{"activation": "gelu", "projector_hidden": 1024, "residual_init": "none", "optimizer": "soap", "steps": 11500, "batch_size": 32}
Rows from block 5, named by matrix and row number. Rows with one number belong to one channel. Each number is 500 + 40 x the weight over its row's rms, rounded and kept within 0 to 999. All counts start at 0. Numbers have three digits each. After the name is the row's rms in percent of the matrix's.
# convs0: first 3x3 conv, stride 2 (model.blocks.5.convs.0.weight, 384x224x3x3), inputs 168-173, a 3x3 kernel for each
# convs1: second 3x3 conv (model.blocks.5.convs.1.weight, 384x384x3x3, transposed), outputs 168-173, a 3x3 kernel for each
convs0.144 096:442475512536475523523514490511514554536526506528426544477495559549458564429412471402528467435519543514475448539536558486490549476482470543520476526467503476523478
convs0.145 115:506504509504492471476510519475505434550533483535521445538510554508504496503464497548522485453456446569463513492494536519570490535504459551450444457490513430528474
convs0.146 082:480540528548442480474441515517480467474527467523489505557565509501450500438508450511553537471502473523468508472471503501494434468422500467489493454491484470455471
convs0.147 112:529486557501560495518425439473472504482466447438503510509499546477546517506537451475477500494462520431511513519493443488452582491556496534539474562506500437456418
convs0.148 104:573557541520563480475466529502531534545437474519506478506450516580560466502466547502486505535520478490538504522510555443472487480488561504548440560511535549506528
convs0.149 109:475466536548500469526477472485401435512507540495520616444571501496602478558500518512479496499487516482543540536456505529386541519456446507476484518502455497469476
convs0.150 106:537514452528468499396519482438434412467503453491626445491464529494411432566578510568471470505528442422489518580474422501564502505519513511405522528483525493480529
convs0.151 088:466519462541499457496528532516511490473492473487557495493509449498511496553496545553452539470541519513447464482492486454460563573546487524501519515475468450514446
convs0.152 084:410450488504527556540529454497479568543435569553531557512511455523475620572475477513547539487491490530436481498482492528466469416513464533500439463491504497509555
convs0.153 112:459517464504557566533467534522524512485483493473430506526469462481586481541445518519545463480485507499435546519472562489475572526486552465432495452470501591566544
convs0.154 114:489497486512563510499523562523530539545525491511485456497497477470522560543500470559471446540417465529472482488431501525440488532482492511479513533505471437498559
convs0.155 079:425470499560456448453455481486458506547534509511477463559473506435529468503514511473529546470469529525495563509548427525521473554542496494500407525544434517567479
convs0.156 091:586493567501486468429426393515457514481471461505565428489491540545459529525509550520484529468480530490502458477475439528508505485482565501459486466454522484496488
convs0.157 103:525569503523463616463456448497446531429472537560501435499447530520511514521460532498518491453506509449534527562462533549461488490535516550473521476566496510494496
convs0.158 089:534411478524498486502490448514511526520495474528495435492510502485459512496470517448447530575509483502460508515408510498585433500516383415464531444548557504541515
convs0.159 104:572452475479474564472498484515488522552459510500567538565559505420426509533563504570541474482457552501505507527505492502556557503432464510440516495457548507567469
convs0.160 093:490544442572545497493523471496525487505479559587443500492515542518490498444510486487482530501468522504512537496502489476434492453474569474492552508515557481451588
convs0.161 115:494495494468469580496476524500494500447518620491532364502512565536518481472555449472541521447499501509500473494473525557502532459534539507498428522510472531495538
convs0.162 114:502538551466534519486450488489515539494503527458408448486524539516433413490518449427517510475475416520446492521481502502448437503514535596505485421505589445522443
convs0.163 087:504490529416536511434565458499489459513503423520493472517478614464418505445537490473533488474535500571476499503604482509534582579515488521467565457538519544443404
convs0.164 086:514510510540437454484470478454622527508505502504548501481462522521450536516414493590535502485470487506472458510482508562403485492508511479479475443503454475569490
convs0.165 084:534513490517515483506489519457553476540472568545397515491520501453537503486509487459500527484542463485490486469466397508479476531431567470507536529491433485458481
convs0.166 109:485541523512428556469517517497476535518489557530552440527439465507457500497565470549521513527535525501424520467508571498514432484449462514481502534476561559491475
convs0.167 101:494510483533477521549530464512498497562517487580570512448521432518483496512479570545460475507508482418502522557501462519448575520480479542508486523548481499537528
convs1.144 106:502498469515469478508432494532500563434464500540523429506562538521483464473537494531436543560503520519495556486427517531521485472488505513465501542474550476585393
convs1.145 117:446526475448477483515497517513487491458591499520473449449516452492521535583550504542436520489576508447580515537547446459507493542489451488477496513512502446550400
convs1.146 085:538539490490518519439494493473533520533507534519516483523515530454531493487527514475448550509507519484510474474546501484515501453460500494525474494514521456545488
convs1.147 114:464513503489525524545564486587469466444563536497429527494418456493528510479507498538466490496529471514514530482472551601450483532468498497545553508489485509481471
convs1.148 095:499501508481498476510543448522542497475471436469483517505483471526536502504525472400509468488562506499532530486551481458427503531522465516523485535511450486581459
convs1.149 109:473498515468538483530531473512500505497472462478467513519487545448445459498472506481455530566461488501523454503517512503532501522445535486508532474521472506492508
convs1.150 109:481540550528495451456502478517464509400508566482616431485464548486489493453449502540514510516474475452553512479484526468484533542519522516553396480484484533501487
convs1.151 089:461432531412510490465444452559490519487487484495487490484499510495487516501472492489557496526534442480538475463493503560536488474458572488526466505519530492469590
convs1.152 080:486541467507587488497560550577480505575513510535492477554506511553568548446456534504476490503475536492493476479489484500492502451521544486514486508543498521531534
convs1.153 119:539486478517486546521561548515464477503471510421494486529496451529535587529557406493515496514467512549566459394598489481536462441482571548541462500443520481526499
convs1.154 110:521539513528543428526482477533512466438594530505457476467544493479501511444481406532496486412556495530538453444460500547485527508533514492475477523537451471569489
convs1.155 081:511453480484416487468502453473497446525500570556493481511532501482551518484533449426494532470467486533543477508506431535506466463520528542498530483515480509473529
convs1.156 091:517502558573537594485433515591528464470447585533514531511570453565526505499479477527421492492526453456529526480481498517567491481511539503512525458504518511493533
convs1.157 113:517549548489549463526474584535503488490449454513486456473579496527506560536504511475458554504473552446520472476495461565524487479529518550508514394468527505520495
convs1.158 086:478425520503469538584586487520440474470531554559448530554553451413545491431499411473519495478494528446536486461544530535512509502486456494519506494416517552494441
convs1.159 110:571576459508455520512530581522490508412511498438500521520492559534501514456515573527485524385507455480498525546453489511496478566525495461493501466536504450530470
convs1.160 086:481414509475535499527476467496417442520578482463477516507540556489503482490468493501518488533496440558443505498554487482433548514514502500502497499539477500531492
convs1.161 120:520577547548533509517537474503532474556462445550415530523520508531481512541493429531488512486459512498559533492467490552458531505491548497414551465475539467521483
convs1.162 113:430479518459552495546457521490529531498508457512510464537489514530542493512475445531485501502417444528501496463420415547539500486503563468461560544559515483500459
convs1.163 081:500438523538469533470505449517489510475470485539515507533513490492491473526550466518481546566389496521501509492512503545443482539512524481511533484503514537510541
convs1.164 087:444496418439438450383508488453564478593475456472504506492563557506570472546542524457553573463524451506521522535527538472474532494559460510472477529445592477466460
convs1.165 089:539533428460487514484539573517501495397454493541465501487432529487480501440495584520576448510497495474513532559446472465481505509517522539529495485502459471443529
convs1.166 111:594533541494501516492519520541491439491517536506501435502525457486535508484517414455517460508431510500523452499480462516481478500547536518571504487481374518526434
convs1.167 102:501508486472496540501538591494450447501496471549548492484489522451494523470545504466506548550492436509593498481465528572451460506519499464580460493457554557448498