python train.py --image_size=32 --crop_scale_min=0.3 --translate=0.12 --kernel_size=3 --stem="single" --init="torch_default" --residual_init="none" --optimizer="soap" --eps=1e-08 --max_precond_dim=512 --merge_dims=true --warmup_steps=340 --adamw_weight_decay_other_params=0.05
Rows from block 2 of a small self-supervised image encoder, named by matrix and row number. Rows with one number belong to one channel. Each number is 128 + 24 x the weight over its row's rms, rounded and kept within 0 to 255. All counts start at 0. Numbers have three digits each.
Before each channel's rows are labels from the 100 images, of 14976, where the channel reaches its highest value: "peak at" is the part of the image that holds the peak; "patch colour" is the nearest of a few named colours to the mean colour under the peak. Only what is clearly more common there than usual is listed. The data: photos of plants and fungi (iNaturalist). In brackets: how many of the 100.
# convs0: first 3x3 conv, stride 2 (model.blocks.2.convs.0.weight, 224x128x3x3, each kernel summed), inputs 0-127
# convs1: second 3x3 conv (model.blocks.2.convs.1.weight, 224x224x3x3, transposed, each kernel summed), outputs 0-223

peak at: bottom right (45)
patch colour: black (74)
convs0.167:094089121118132114105105093116133098159111110092113120099122128125118109097143114143115107153133155166125134151122097162126106116158131110119163131101107155100109129124147165103150100124140092128141117157118105124127146194170128117163093157105145135119135139166101138114130103109168113157140176092134175159112122179130108114153106114142150149143134079140081140172129141155095127092085
convs1.167:121148144143126084109117093093112128084126158133136129120128149171125134103105135141119158137112082120160144091129114147127121087100149118137085116140091146107115148153143138116151147112140142134125193121143114132118127154155107122129115145122107169134122146118126145136169096154092150105097122117161142086116139099157108102148167172130113095121175141144140157133143121149158135153118106137107150157117150064060079095123129134126125136129116138144110127141127099104143116167123095133104104057107096134100174160146143137133103097137072149133106156177120147113134147108134133156152104119130151115121142074105118074103111167155125154107119109148107149105100156162169144100121

peak at: top centre (32)
patch colour: pink (26); white (25)
convs0.193:135115136100100140132162151074126094176188147106131139129111161175144105108152164121118157114142149153204125152134112118131073084118182141127068129071142101149133117132118109106150141124123119131147131117140142123110125104144156149130126139130120123125098126111108130111167141132100169117131127112172102129110106143116130136146138147119167100115111106178151159138148150119112167107132
convs1.193:168136190136128117098147132117153117173135138106147120148137106077098088147140136112145156149125129129119091130158146107131112106125128148114129163144119134146138127116153110121164129144113123150118146142106082109110129123117168160149145148099135145120117155146099124149138144159111117094125108150145108156142073091139127144132093123129092162152126121123130185136153144140122110160117186109124155113116128116157112123165126095114152107146144071119120110132151126112140131096132100093122149193154097144095109126108082125172138088194141138104114153127090119140163141128151167132123122087087157140152139161123144123126095157104155087149095103133174146087171160101163157150152

peak at: bottom left (42)
patch colour: black (73)
convs0.28:138084108134158118159146144120128087132137129114052127117091138130114132120104156122129097137109131142146173138142128118121114133127149117094105189139166147107105141129145161131113088151146139094122154116138107168120139120147132158137099127114112142114095122143129184095132103080135111154174126158140121107106165135159087146161149178177126114133093131120106090122096125096100123097150
convs1.28:100181137115110173111170161121113131076116132092112150156130153147121105116136113107147134144131126101168105123157114132103072136140101177178110171154161106137150106113142123148132150097103120125136122143144137179142131109111126121103122115109126083118100126177125134147125139091172143098146158140129146117099101120167116140122194142109150177126098128154149114157130125123131140135092108104138137110145142150124138123149169134122193167133132121154184097110110102134181122150112154112165151122116083112117146103149136132107146161095144115124118107084170116131104126100149156120127101164099140122169121148180110095113123134126147138159130164149146138160120164131099148134098

peak at: centre (36)
patch colour: grey (80)
convs0.220:117125126151139106167120144083131096111171122120087123106090121162078153124148139132120091159100120126092103128087132110138114126108094130135109143091096137151107161163123148134083147095134123188130142131125134100137139110120160129117085145143134114139114061111146123140121127158184106091127110097166134108102116148142100109126103140112110143194111123102166121130141121112095103142107
convs1.220:148082120124139104131122150153120101095158134174113169126107129099138100153101158143104136103114125145058094117121172124137086132130123141136111119114096129121144148156156117105151110113121145129109091145131141147153120094160114107128120153137142141134119161068107122103127163139128133140098147131156122139139080127097115142137160154136066159094142154107102101146111092137150131106157154104128143156130108123130114102140126083129146158124116157161153155088167126079118150136095098168100092144141125174075126150161118143111141141152126161115137110107084140147129151126124121138096138109140129137117196121155188144186167139132139184141137111103149136136124148139145130170151

peak at: top right (34); top centre (33)
patch colour: white (66)
convs0.194:133064092091132119127119102115142135108105079119104183138164095078085124136159156135139152113121148131125134102098105145120092149125137136117123138098138151103111121120117116124082094145123134138123154153174106127106114145099181195161145128119133101123118145184152161117160123140110140118118122122144106129114112115130109119105149110124111104136128138155093135177177168095096135143124
convs1.194:122084168156123142113147197125141169122113143125137114159121145135114134149132188114148124130156106115151126105122156183125159148102106116146089144154105118157132134162144125124132163133124171126137102104114108158112147152126122146118118127102155118153158158180108097131115129110160129083149153146130150113108124088135123128126175181130116101166103115090132128100124112126109110135152097115114113144150148117134148134120144110102133107166110125083114063109102127130108167127107093166129121102146113122144132102147141144053102214092101127137143104177124099121154145113147139120125113118090128148139134104131168135111130150137124089141117107111159124162153094095135179119143

peak at: top right (42)
patch colour: white (49)
convs0.131:099162129150092117156119074137112152141123134132151124092138183135118139119143108148111135113118141142092139180119124157107135104160157135105104140106088111118137123099116080155137104156151127088146110154152154103116176169145131179125107123136085111152121107144151095090089129125074133128082157133136105120164182112132156162138138135145124150096143133136144150097133123131143094105143
convs1.131:128141130080139147102156160122142082144129140135132088112106141141143112147173138089141145171169133141133130116123118143149117124127161134130159134138160063118107134149128117098108141101157132088125157124132121153159159072148154104124123143094130131155147156129134120128093156086105145133115097198111127092125105153124151119125176139112110128124057143122129134095094108120102113145139108108137077113123105134110119122134146104177126164145154094121176093155115113124097143119163138127119123080168148119118124148141139157129129117175084128112106113141066156136118143121147130176133156114116162080141121165131108107107075082129162128115111162105112153126111129116151148131105

peak at: top right (50); top centre (32)
patch colour: white (61)
convs0.112:121138132117089118139088115158112120128138147144199213145152161134146123119146116195143148111122124062111145124129172127107183084172177128140112130155127142115125143140152109121115139141108103123154116179158149124127151165098128113106149123081114121126154141131103119114126137109144104116137101149114132096088108137102119148104143122112112132147108089144112136124120113104150113109139
convs1.112:102135114101116151151179170119110125108124107134146145123116135129174092129103095152132122141155123090112098114139136116158126150125160125125126125146118164136123109130132164118102131113104135134084149142087149103112147154054091114160125123132142114144143117114091118100138153157115105137107138188175173148113083147120123144119070138125126111169117127159124131140147160137077169086143109140105124116111120134155114116132145149182102083147117127104130105182109164128105117109166137125155142119127143070144107155117150115094117163123115120143145152092139133154120143109127083157111122162097135169177143145160108138121170096092110127104141155152107128136112125134126181091091

peak at: bottom right (30)
patch colour: black (59)
convs0.129:126108117119149141114134180106155137166105141159105129112172143154125124105127146142107154093145114131153124132115127150118104135153122129111134172121207123128108110138151114094119133159168119109133139087102127124121157108093153152150122093110122152144140104124153137132130117153142163111144121140140203117060102134124126122121121131117136146117071088151096115123071154108127116088176
convs1.129:121154069133139100097134152165118115093106115128129130128151155107156149135148114156148122108112119115142112150167139119131110100112140156112147097139141121091092113127151149135120141139100167121131115138150131160091150139141084104100102152116118133135110128148148115143138108155147134142128129150140170105119082127122135116141159174169122117118100119069136132117124095158050113087140141132090117129158125110109096116091080084127152143141139152068111148113124136157096159138123151101148108152138133079114132136108132102123115111160174137139118089116133152100164118143136156120104107164124176153188134104126112071113093133173173111118150122134139154098120117118130095192104

peak at: top right (50)
patch colour: white (52)
convs0.4:108184103156140096150146159108135119124121143113105097108096168157113134120096132117113084147133122150132094138118099122144154142138123081118129099119161099146131156100122140148113116130122146125135154162138135126082139166080163148142122120138101138133102129090163151184149146107157100129082124107131167150173171149138068163120113136102129106126114085106096123128094152119160140110127
convs1.4:117113115137147086149139140120150135137113112112103129143121123144145110153135084142139150168140186104194148144129113174146122154147129125153183156135114122099169118162102143151124147109123147096136119145124114145122118161115121173145138147148116138085144112150151133155142153136154124119151156162118137132125177172132143143168119147115149175126147100124109136119148128110119155151142106150111150126143078115094131123163135092174102144124136123090138121131097128128163137110131132182119111160155137104125204137117131066144127093129146143155134149097119124137128151106125130097169124144162051145164113105070116083148114116161157178122113107122120140118133143113118158160089

peak at: bottom right (28)
patch colour: black (76)
convs0.9:069111120103114143087140038117106138125104078088119094116139095134122160134139127087143128136130166170135125128145111154170126162159126135127104169150103148174121112128157153132077163152153110145140118148142124128145149168114119118121137129108122099129115158106098094127126095124094126097177142097122124123141097132144098114105130124137144128120114103124114127086112103102164106115101
convs1.9:083122123114124106130131096142143108140091076169140115151133125136147129097119140135128145144137061119144136128114113138143096159164140113123120165137158124155123167136121125138113132129110160106109156147123145142131156107156110162103108115119117135143106119153131089128157146180148116157134144171134150174121172117176128156136124195124117122140099154091170122103094123161123125108080115147114123097120123128141098152095066073144093099182090138124100110150130142124096134113096108154122162084107101113100124125108163141134107121124170154112106100108164149128098110136155079114112130113118127095118135080141166152144127118113125168106115109111162153128108126130150163090171

peak at: bottom left (35); top left (26)
patch colour: black (47)
convs0.11:101137073091092165113115148137141143151129134082108137122120185167133089115156085130131115121139116111145135133101164132122132145121094154173101124124158115133117141123155133142109084139151155152144100100137107133135129112096110153123107120095134110111094116130127116180169119094103113081128108109176109182109106166154144108164104136131112083118121134126156092124099132117128104163163
convs1.11:139138142107166139131134133123163094174089084121142109123141145106161129109155129148170162131154147158134074164166075133107147155143155111113139147153115166112116123123114108126142179105085138154162075112111123146120140131139131144126138090114164143105104131151138085134112158157147116134093158101133088118145180141135173131124161086093102182118127075139149134126154132133127093122144135133097137114116122130160097172167145165117138096131166073116144146124140132151133160166153160118128094102111138121129107150145120106130170128062143113136135105131129121081126114139143138131086101128103113124134162130097113123153097131122095117109129114137145134139140139092090069143130

peak at: top right (83)
patch colour: white (73)
convs0.211:104131113119100110151163133143136113082153131156115156134107180154149102100148113161123165169146152144106124126127134089153162107130088115138147146150152145145096124139118135110161123155132139143137138181108115068099113115109107134136111113153148156155091125163136122174145128131134081165121110115125173126111196158124130132088125113152094131124102130125102111098113093113100126104080
convs1.211:097160113154126121109126112115119145127135132143138150110106109148119133121117108099138103124136157111145158123078169174132111135091096162152132125096130197168157120137141089130137139120141129127104113142103119155140107120140156164112126105143132108149133108158166143138159127112143147132118091116125100141144182152125114119138142116124142137128108130124114170128146118144083125113101156124144128101102116102142089108108121086179103131116164105095121116141132126107104100162123153152115138085116104086141192146116114115077124129095108053132144134094121090091145136120132131136121097087166137075136136057115181105129126113075096165116095106140166147088108115109109105116119

peak at: centre (37)
patch colour: brown (62)
convs0.0:119131147138119106139144142108180163165154117120121096113159120175107155103116078145118137107092129135129124151136105119141139154118106118157107136134124185127166120142164148147101101149188150115144152095131117143100136126113128131124114097112131119100140146119119107107112109097127113100100105090139121158106113116131167136145152120135159132212152170122172153176155123118143154183127
convs1.0:158153127096101148127152131175110110147151111096105089094094119134106152150159119095094112154116179101114146132094151166107162127110108118111145090120113101123118114146155142110154140157156135167144120135108131162157149167171140149142147159137084111170147060132120132128130123134163072136120167139120093126130102167131117131141169117134117137109131127107152095098099082135142118110087120143131137137092110102116133105133121126134166136144125146158157190187125111146128134150168092121120119168123114119131090103165144109146169103155111130125083124149109120104104133140156135133104119101100133113127106146099118140125144104127156103126112133112154122137084092077062101118126

peak at: bottom right (53)
patch colour: black (77)
convs0.39:094114151114162132108115135101111125175145129110106144123121153121117117121157187110108151145116197148115142110141136125140142187152180170092166134124114091119083130142146091142131093131096124122091120148134110089135147159157141101139124138102123158126128141160090106151141145113139119132132190131122140154161118127160135170131156138099137165097089121124125153133080110136098106135125
convs1.39:132117110054114117133112109146170102115170130089165125098126127114133095131078097062136089113102145090175122117099135114102171125156144143146112130121149139078104112089099153166104124125116162089143103127163167114095125127124134105118141123133162127110130159159119107148110126123134120150123136136087094132125169121154120151121095083119153105131138198150124096152159086124130135143119131153139137164119121093131118119117127103167129191114100139116114140089122105129145145153124118157112142129133133139152056150139143158115124131143138083134123137128151114138135110125135121126123106148108151106152159082085145148142146173150144189140121134157141128098133115150129090163120

peak at: bottom right (52)
patch colour: black (66)
convs0.204:122114062143129124113080156120133112147123126094091147100097146137111118106071157159097121138104159097105118091169144129159125100125138131165153119077081158139132167138135124107118147111131138101133124142149114166084117127162136111122119123129130117122090148125118146131127099166119133070118156136134180142169114115118134162112167137101191161136136110159143125145127123144158137110128
convs1.204:132197133099147148139142121118153125134114093120137117107163148102134132145147107158110161119164129146139108115109170061122132146157148138153137134126130107099078150118097132122128160165109145127123101138128141147126101096123107134114147180123134124112137138071147142124110117116118100146151136130106130117152119171175134161143119118112160155178126112123099119146114164101102123084122167104128123145135145100105112123111155108151153182150153139141081112132089156141144145142156155089101143113187137125145111108145119147113092157130150174152166116113100131104140113120115143137104146154114175168199103091089143115121106167085084127135124091119120142150132119127168109128091

peak at: top left (29); top right (27)
patch colour: white (53)
convs0.13:113164141151111098156116129138142145097144152120128115141117129065121105116118121150104198160145152139101135160121103135200155116165121147153134159150128110119098129125160101120109110134104111136127101184143123193134142133101119143148171135088154162117141125114144133181203123153138120129134132159116149137135152134151146140150111150148111083155136130123124141163127147118121135161123
convs1.13:102092118126109158176105133179152148082082102146116089144153149099117104101150110155152128161163107130147148159131151130135136143132141122095146122138143121140109151115085100107113199128110111094153110131169124128119117089090133159135140122146100112120144141147140102134126151148147132093107143130122134108117127162129156174100116084092117079142078108088110158137142188114118125146179079127148120114164111109148120133153053131157121148147114128123087099141099134145118113124086125149121152134136100095124136154130111133116100156112119094115131114128129130156106179131148118137167126119147138122075152119118133155152159122150151105160122130163084088107126106132147160145103

peak at: top right (38)
patch colour: white (57)
convs0.133:174142179106117131142080156171151105133139148125159161113140113139141172128134123150127145139108124116119123106120146163092116141142104096079126176130106125130124118141112166142110093089159110125159133170136118114118168136118147172153151129152119107121128082136132163138171138143084087104145174142118163132133145121169133147149096126154100101115109146110155126090125073132115097107144
convs1.133:150103145106134123151131087151116074073136164108100077119137156117101146162190145096090073137147141132152193112118120139121149152158109167101116116178098139081152129161137129168111122101119145116097117153135128127115149135091111133118109119108127139145125115168138116121130098117128119085138088107106147148105119136127151121106130131089144120138103151118125139131117170088086121139140166161086148106140116145122135131119134108120120135149142133119154105144074119134142107156107111117133153131143100117112130138084112097096137162132134095130089108121083114114128129101143063133105083181110194093133090128111119142133096089122116112147131131171164133107137154113140129147124

peak at: bottom left (34); bottom right (27)
patch colour: black (75)
convs0.30:134121114147158097106112145083111093108124121137106123117116116127119126114077130165115058109094130129141124151152141146126128145171138131133119125114119134109094135167158155160159084150145148117101136135108121098126128075146117149138125106081124090126139111129115185093146139157120115141148119124122147153123127112151072174154105207142152135152120118152133111124134178129107153099162
convs1.30:139142146121161135142151135122141106108120123096109156144168139123154137141162147138101180146133097115143099150169081139101150118123142143164136129155132131151111097119112124148163116141132129133128122105148107096120127143108133092135113177067115110103102156143086119144126134136157079126185170152165184186075138155121110135152140156156147119133126166158137120106131108119124133092107149118134081168155132168090123110137145115121123159165141114182123129163102164097112135099132085097154127130180138097125114119085149124090128147146128143119102114082133097113098149114111114132131125163134181142181171133118136143135131149143118125126157138129162105134138133102100176133111

peak at: centre (36)
patch colour: white (33); pink (30)
convs0.117:156139161142119124108176165108173216152189174100193176124148156100137135150168109145112197120093140121137112134155142114133111172152143133100111092147127116105157110175127139121122137110121115132118135147119176163143118143127095155109138137142150123121125135133173159150141138136128160112129121098129135118145117128154139125132119142130109144121131117145097122134161113124113107121130
convs1.117:138156109091118119144137136093140096135124162075129113120093143133108104141133155110154176074150154145149111130114144133130177169161149107097131146150118110068137089135137157131108176094129145124098125122125129158138117105100106096118108160141129118157105154133124133087090114139112121138122165105133166171142110136096124151141125107095130122114122127096114142125101126134112136108109125114133128175113116139115073126145156149164114115162116123117114105163101119143164130137153141143169148143135098087165084164145116145135153073162141141155164159165143069115105168138154115141126106091119108170165129125129121107117146103124156140091117164080162170151132117114100091125099

peak at: centre (36)
patch colour: grey (71)
convs0.191:106120176115110123151089106139155122179120133098134105122107084119141082152097143109116118113121124104148109129122113128097136164120165138147153127122098115164115152169137090116117098084122135129111158123137137117166106110108106119143165145100100125116121081134097112157137123105124118157137168099170141122095125083127121141084132117122137120160116095142137170065106132109165116081079
convs1.191:109151073114129138139130151148158106177125115122124156118119165115140167123107147128115168107132113115152126145103155158109159128127129137124121161110112096137152125077105160119154109079131113128132151148108102120115100126115135123134111123083102152148108112125148103071129128115132135161079077147134137155149114169143146147118146117131142117146147083188084142164084162151221142134139115111118136152129128146148118116154126136114158133129103111101161106159109134132156128141154127111129141134155139187137106143153109115117138097143110126131149144096100091125114134151129178116107125105115126138173142199154194097137144122124162093159149131144136114152177127120133139164122

peak at: centre (32)
patch colour: grey (72)
convs0.195:135104049119105117138104093130092089120096116113111118144130169117153135132121124090134132147139141112170121124118158093082097145122140119104104120127106082129114068119109091119161136130126120133186127122131121138121117169082149148139096084131099153148136071168155141100142092122143129129132152153159144119132152139151132114156123180150105083150129114120155156123140111150110134112138
convs1.195:143138125153135133089095167141140136167123094096134112143192153131083130127134161141157134100142102173157104128183121124141124096142154153117113092126101143162188154126100143138144101162128169129108098150140123154120169132162133121107122166129136133115174098160111139102087167098120137079098130157114133126147160170141123135098142073137169142125097117142131150117109138161158100146117104113091141142160124136113140139123143136135108137149126156165056130134129146175106116117129119121114106118127172175165145128177115132151145110121163147141143107111147145144126104144131103101115162138105135134138129094146096122145114143107101082145163118165182109094132089135128125129133

peak at: centre (34)
patch colour: grey (80)
convs0.67:128107171091169156188078097139132118135131183130155141132087107126128147110123138066139127065125104092154154138126112110105138144137160131113119127134150159141141088127110131118121133137100142130134136096137116131124110165106154136161129096156129149140146161111172103127140096128085171128136103143140161154083100118127100119152132116154114139132109144121120149110091080154104124152172
convs1.67:137152111078134158127105139113096110115089148107136134145128133144106133109129112121131162141147164137134113129152139160110103163138150133143134151112169145105092147133157143159078131111091149109137132129196112128070125147164116139124120175140148083110133084081139154113112127088130152121158133109139136120142112155114121141138085103079100163152122150122120085153115176132135103118117154090123148166144140142153103117166151147091121098111147135194202118155128124091128130147129151117133151146108131121112164127156110120137151117117148124117121164066162122114087120116140152109101167169154149137097119157119121154109136192096140118123161151102142118158116113107120126103129

peak at: top left (45)
patch colour: white (36); cyan (34)
convs0.72:087118102118147096133130108089100118109112105113102148141070126106137119117143093128099118163101165109117136103166177110120132139092137168129116123117155104124126179128142145121122108126122147148113155178133135116108137154154125125075126109168138135088141131123125132175120100128072166101104128124112159079073153147124107139112138136123117115139069116149095097116108117133089143099145
convs1.72:110111064078139127117162141105122095145105126158096142157119140154110127158155121142176142120142077142149142162153143161098149158153127128118114127150158109127119148098134124150163145144142147138151149129130140120085113162136113138165138160137142152161143097166129118138146127093145107131142164168084132150157161126116107084116096115108124163141147163144126094144166126120125131135154123118102067152098098137106128154116136137118118163118118133110133134173148137103146130122129155145140113125123144105163132140109116144087126128127135091099150081110160129124144147187061148145087139183173121126152123081130113096132162163150124138101110098108100127139120079178123147105090

peak at: bottom centre (31); bottom left (25)
patch colour: white (39); pink (38)
convs0.101:140073181084141111135143113135149127129113169127101190110109112105152106101135100132119090163109103099098137141099129106058082094151113113143060134113094103151115160130128109121100175103098114135146116120117102150127135138108114118161117134160112114126083128101150136115146097089129120142129148139128141093120093126128132126111075123111125139093154147120121122137124121097103130136095
convs1.101:130149179154150121149110148128117152112150168149119140120135121099127126115139099102101117155104101127108155096121148127176146108118137176119133126162116148102140139165106126135144103143082149115158140151119109133134140155139117080161184120132131121115157112089107134127134076093120139091210137139140092127094131113121110118149148117111122126142097121162106124079095112143151103117112120156095111155190165088165142125112137092133104146116132132117103155127171094140129122153095138129123136135117136102134117141152108118135176100149105139108141109063212149131106122146087067091118139159095127124131138116130098150105113119124177122112131128114107148109125122147138137088107

peak at: top left (51); bottom left (26)
patch colour: white (77)
convs0.16:100136133131109156093139091080155160126109044131130139147126109126128152122125151183122160162135104103103119151136116172136118121100131149120110163122145137152132090136154133122121147156137105156096132111124081210128156157094096106135130134096133141107137131080129087132130104101137133118142088095118107134130166112106114100119122088120143142157134126123127122171166163107138128138125
convs1.16:116155102127107122165131155158182152092130142112104127118165129142110165134087125114140134104124135120143106129111134121120116141102154163099084124139130118131142126124092137132134120090084156084153075118117133122077135136183099156133127103134105128128113163109089169086105130132103112119111121084132110124148135127142147130125152115133134151101119136114131089160162165154113148139167090090138145100117151144124112144080157113115113092126173113110107115166126138121113127126140139118143064127108115109131110109165102109189098147124130135159124145125123100130128126128166121141168121100091086156075137135188145145150129057103123120139125142159102105132100143095068096116144

peak at: bottom right (44); bottom centre (31)
patch colour: black (54)
convs0.45:136150145120153130138101156127133098100131116115078116147157153101121132078071133129139058126116121116110117121158090120127149129134141108145143165109148106120119151132150145137173116097124120107130128105105103146132156151132134142093116091122146086119124106129108155162113110114060102110119107113149172102119118141147109114159115171159170118130099125095115114097150072106135170090097
convs1.45:126195064138119139131077144129128129094138131138139125133111098141125154129151102115160112138108162095168115120159135154173127120151171171131130125145115143107124138119119147125123110128139120138080172103155144106091089111159159137088152147120126137132112172121151176148125085085121153157155091138140141143183174131118147100110109103187115160138112154116104121140126129140134133144154125102138141170103137104115148138126146116081085127132201160150138164094119097120133117148077095117106122123119118120128163114151125156140110110124107134143131116136151171169147109097139162174150163104147139148157138104121116116128166152123088154139152153120125137096152115134105129123092

peak at: top centre (31); top left (27)
patch colour: pink (26)
convs0.183:125154176126122143150103076119126142126109102125128145159099145139146133105083188120136139122136108099136130138131114121104129099147115154107141116113109149107119110110142120126112115105143097135119133080112124096171104131099125147139118147170095132155140086173143147161174131123102111095134085113126141135150147124172134086111133130156150093081111162123116180144074143105101109144070
convs1.183:083107120110156122091112127134103131173152098103149105088119116127114105117114124130132135148144097140123113100170112116114071108128103095139147115146092128168122135132091114072137141127143109131165120114144122137119099081143158109147152126121166123105094105099146152138120131183109094102152158136092122116117134178147118126115155169149092114130102100117131145125101120113168112089131118113142156108115169111087153133173116134148135184126159094162152147134084163103147099156120119113150093119106113150112142144138172129119137131105133181143147084118133167119117116108123173125108160118097146082133179113108174130146113121122189159099163120084140126125134122123114109130123

peak at: centre (37)
patch colour: grey (81)
convs0.20:099161104143138116143107103072111097108113135176107115126104128097142113151162151138130125117124123105154104127128141170120123134046161130153089139126120117123096141132132147115122152162081135109129098116115142094109147125119128107202080131090117110110104127130095130149136119105162125097134117102157108117130098123144122094106110120113134165174135150168131110135194128101108122129154
convs1.20:114162138142156133135135124137143116105104140120116109103141191119154164133116117117108120150125120113153116124141147132092156099142089110119102129170117108121147112101121137133133117142118122147096087115156127164138100153151104202130113135126140138141137121162177116131123152165117081115136129192166141127130138148139173087156178137149126185108129134098155143120154067116098087144128156071138128120177105135105100111076112099129136098160110122064146077090116105122126124128125120157144114125112123077136120161117114122120139128117152117129179121143129122138117131144135154092133110168134138133190154105151076157148124107123161150110137136098130137130134122127087106137097

peak at: top left (27)
patch colour: white (29)
convs0.24:133127117153139126105106124137126154111149069121068088113098099087126130176120139128120107134107112104098116110142137089111121142154133142099152125130144154092132166140106155097116157121122111087120128112093149175090105159101135152163140135064139156123148132124120177129147137145119126145134108130137140074145129171105101145097127118094122088108097096129079163107130115130115124089119
convs1.24:127178096112113074143115141114114186091131112115120197133137106155145132126140149115131113138134129116157144146096157145133136201121133120124169132124079127118124117159147117123113136094102136114126109099119132144103155131141135132149142174105125174139126129135106122131133092162169119122132112131120136188120148123139109125126128116164117149111108105132112082076133083123058153121083080106138142115112088162092133081184128107138150130172144165145124083124133132121111092129131126141153142159122138148133120133158114118143162123116173106158154149110092149125136138121123125114125110110110141139131117130154163106109091118161111135175136120119185185096118113122122099120176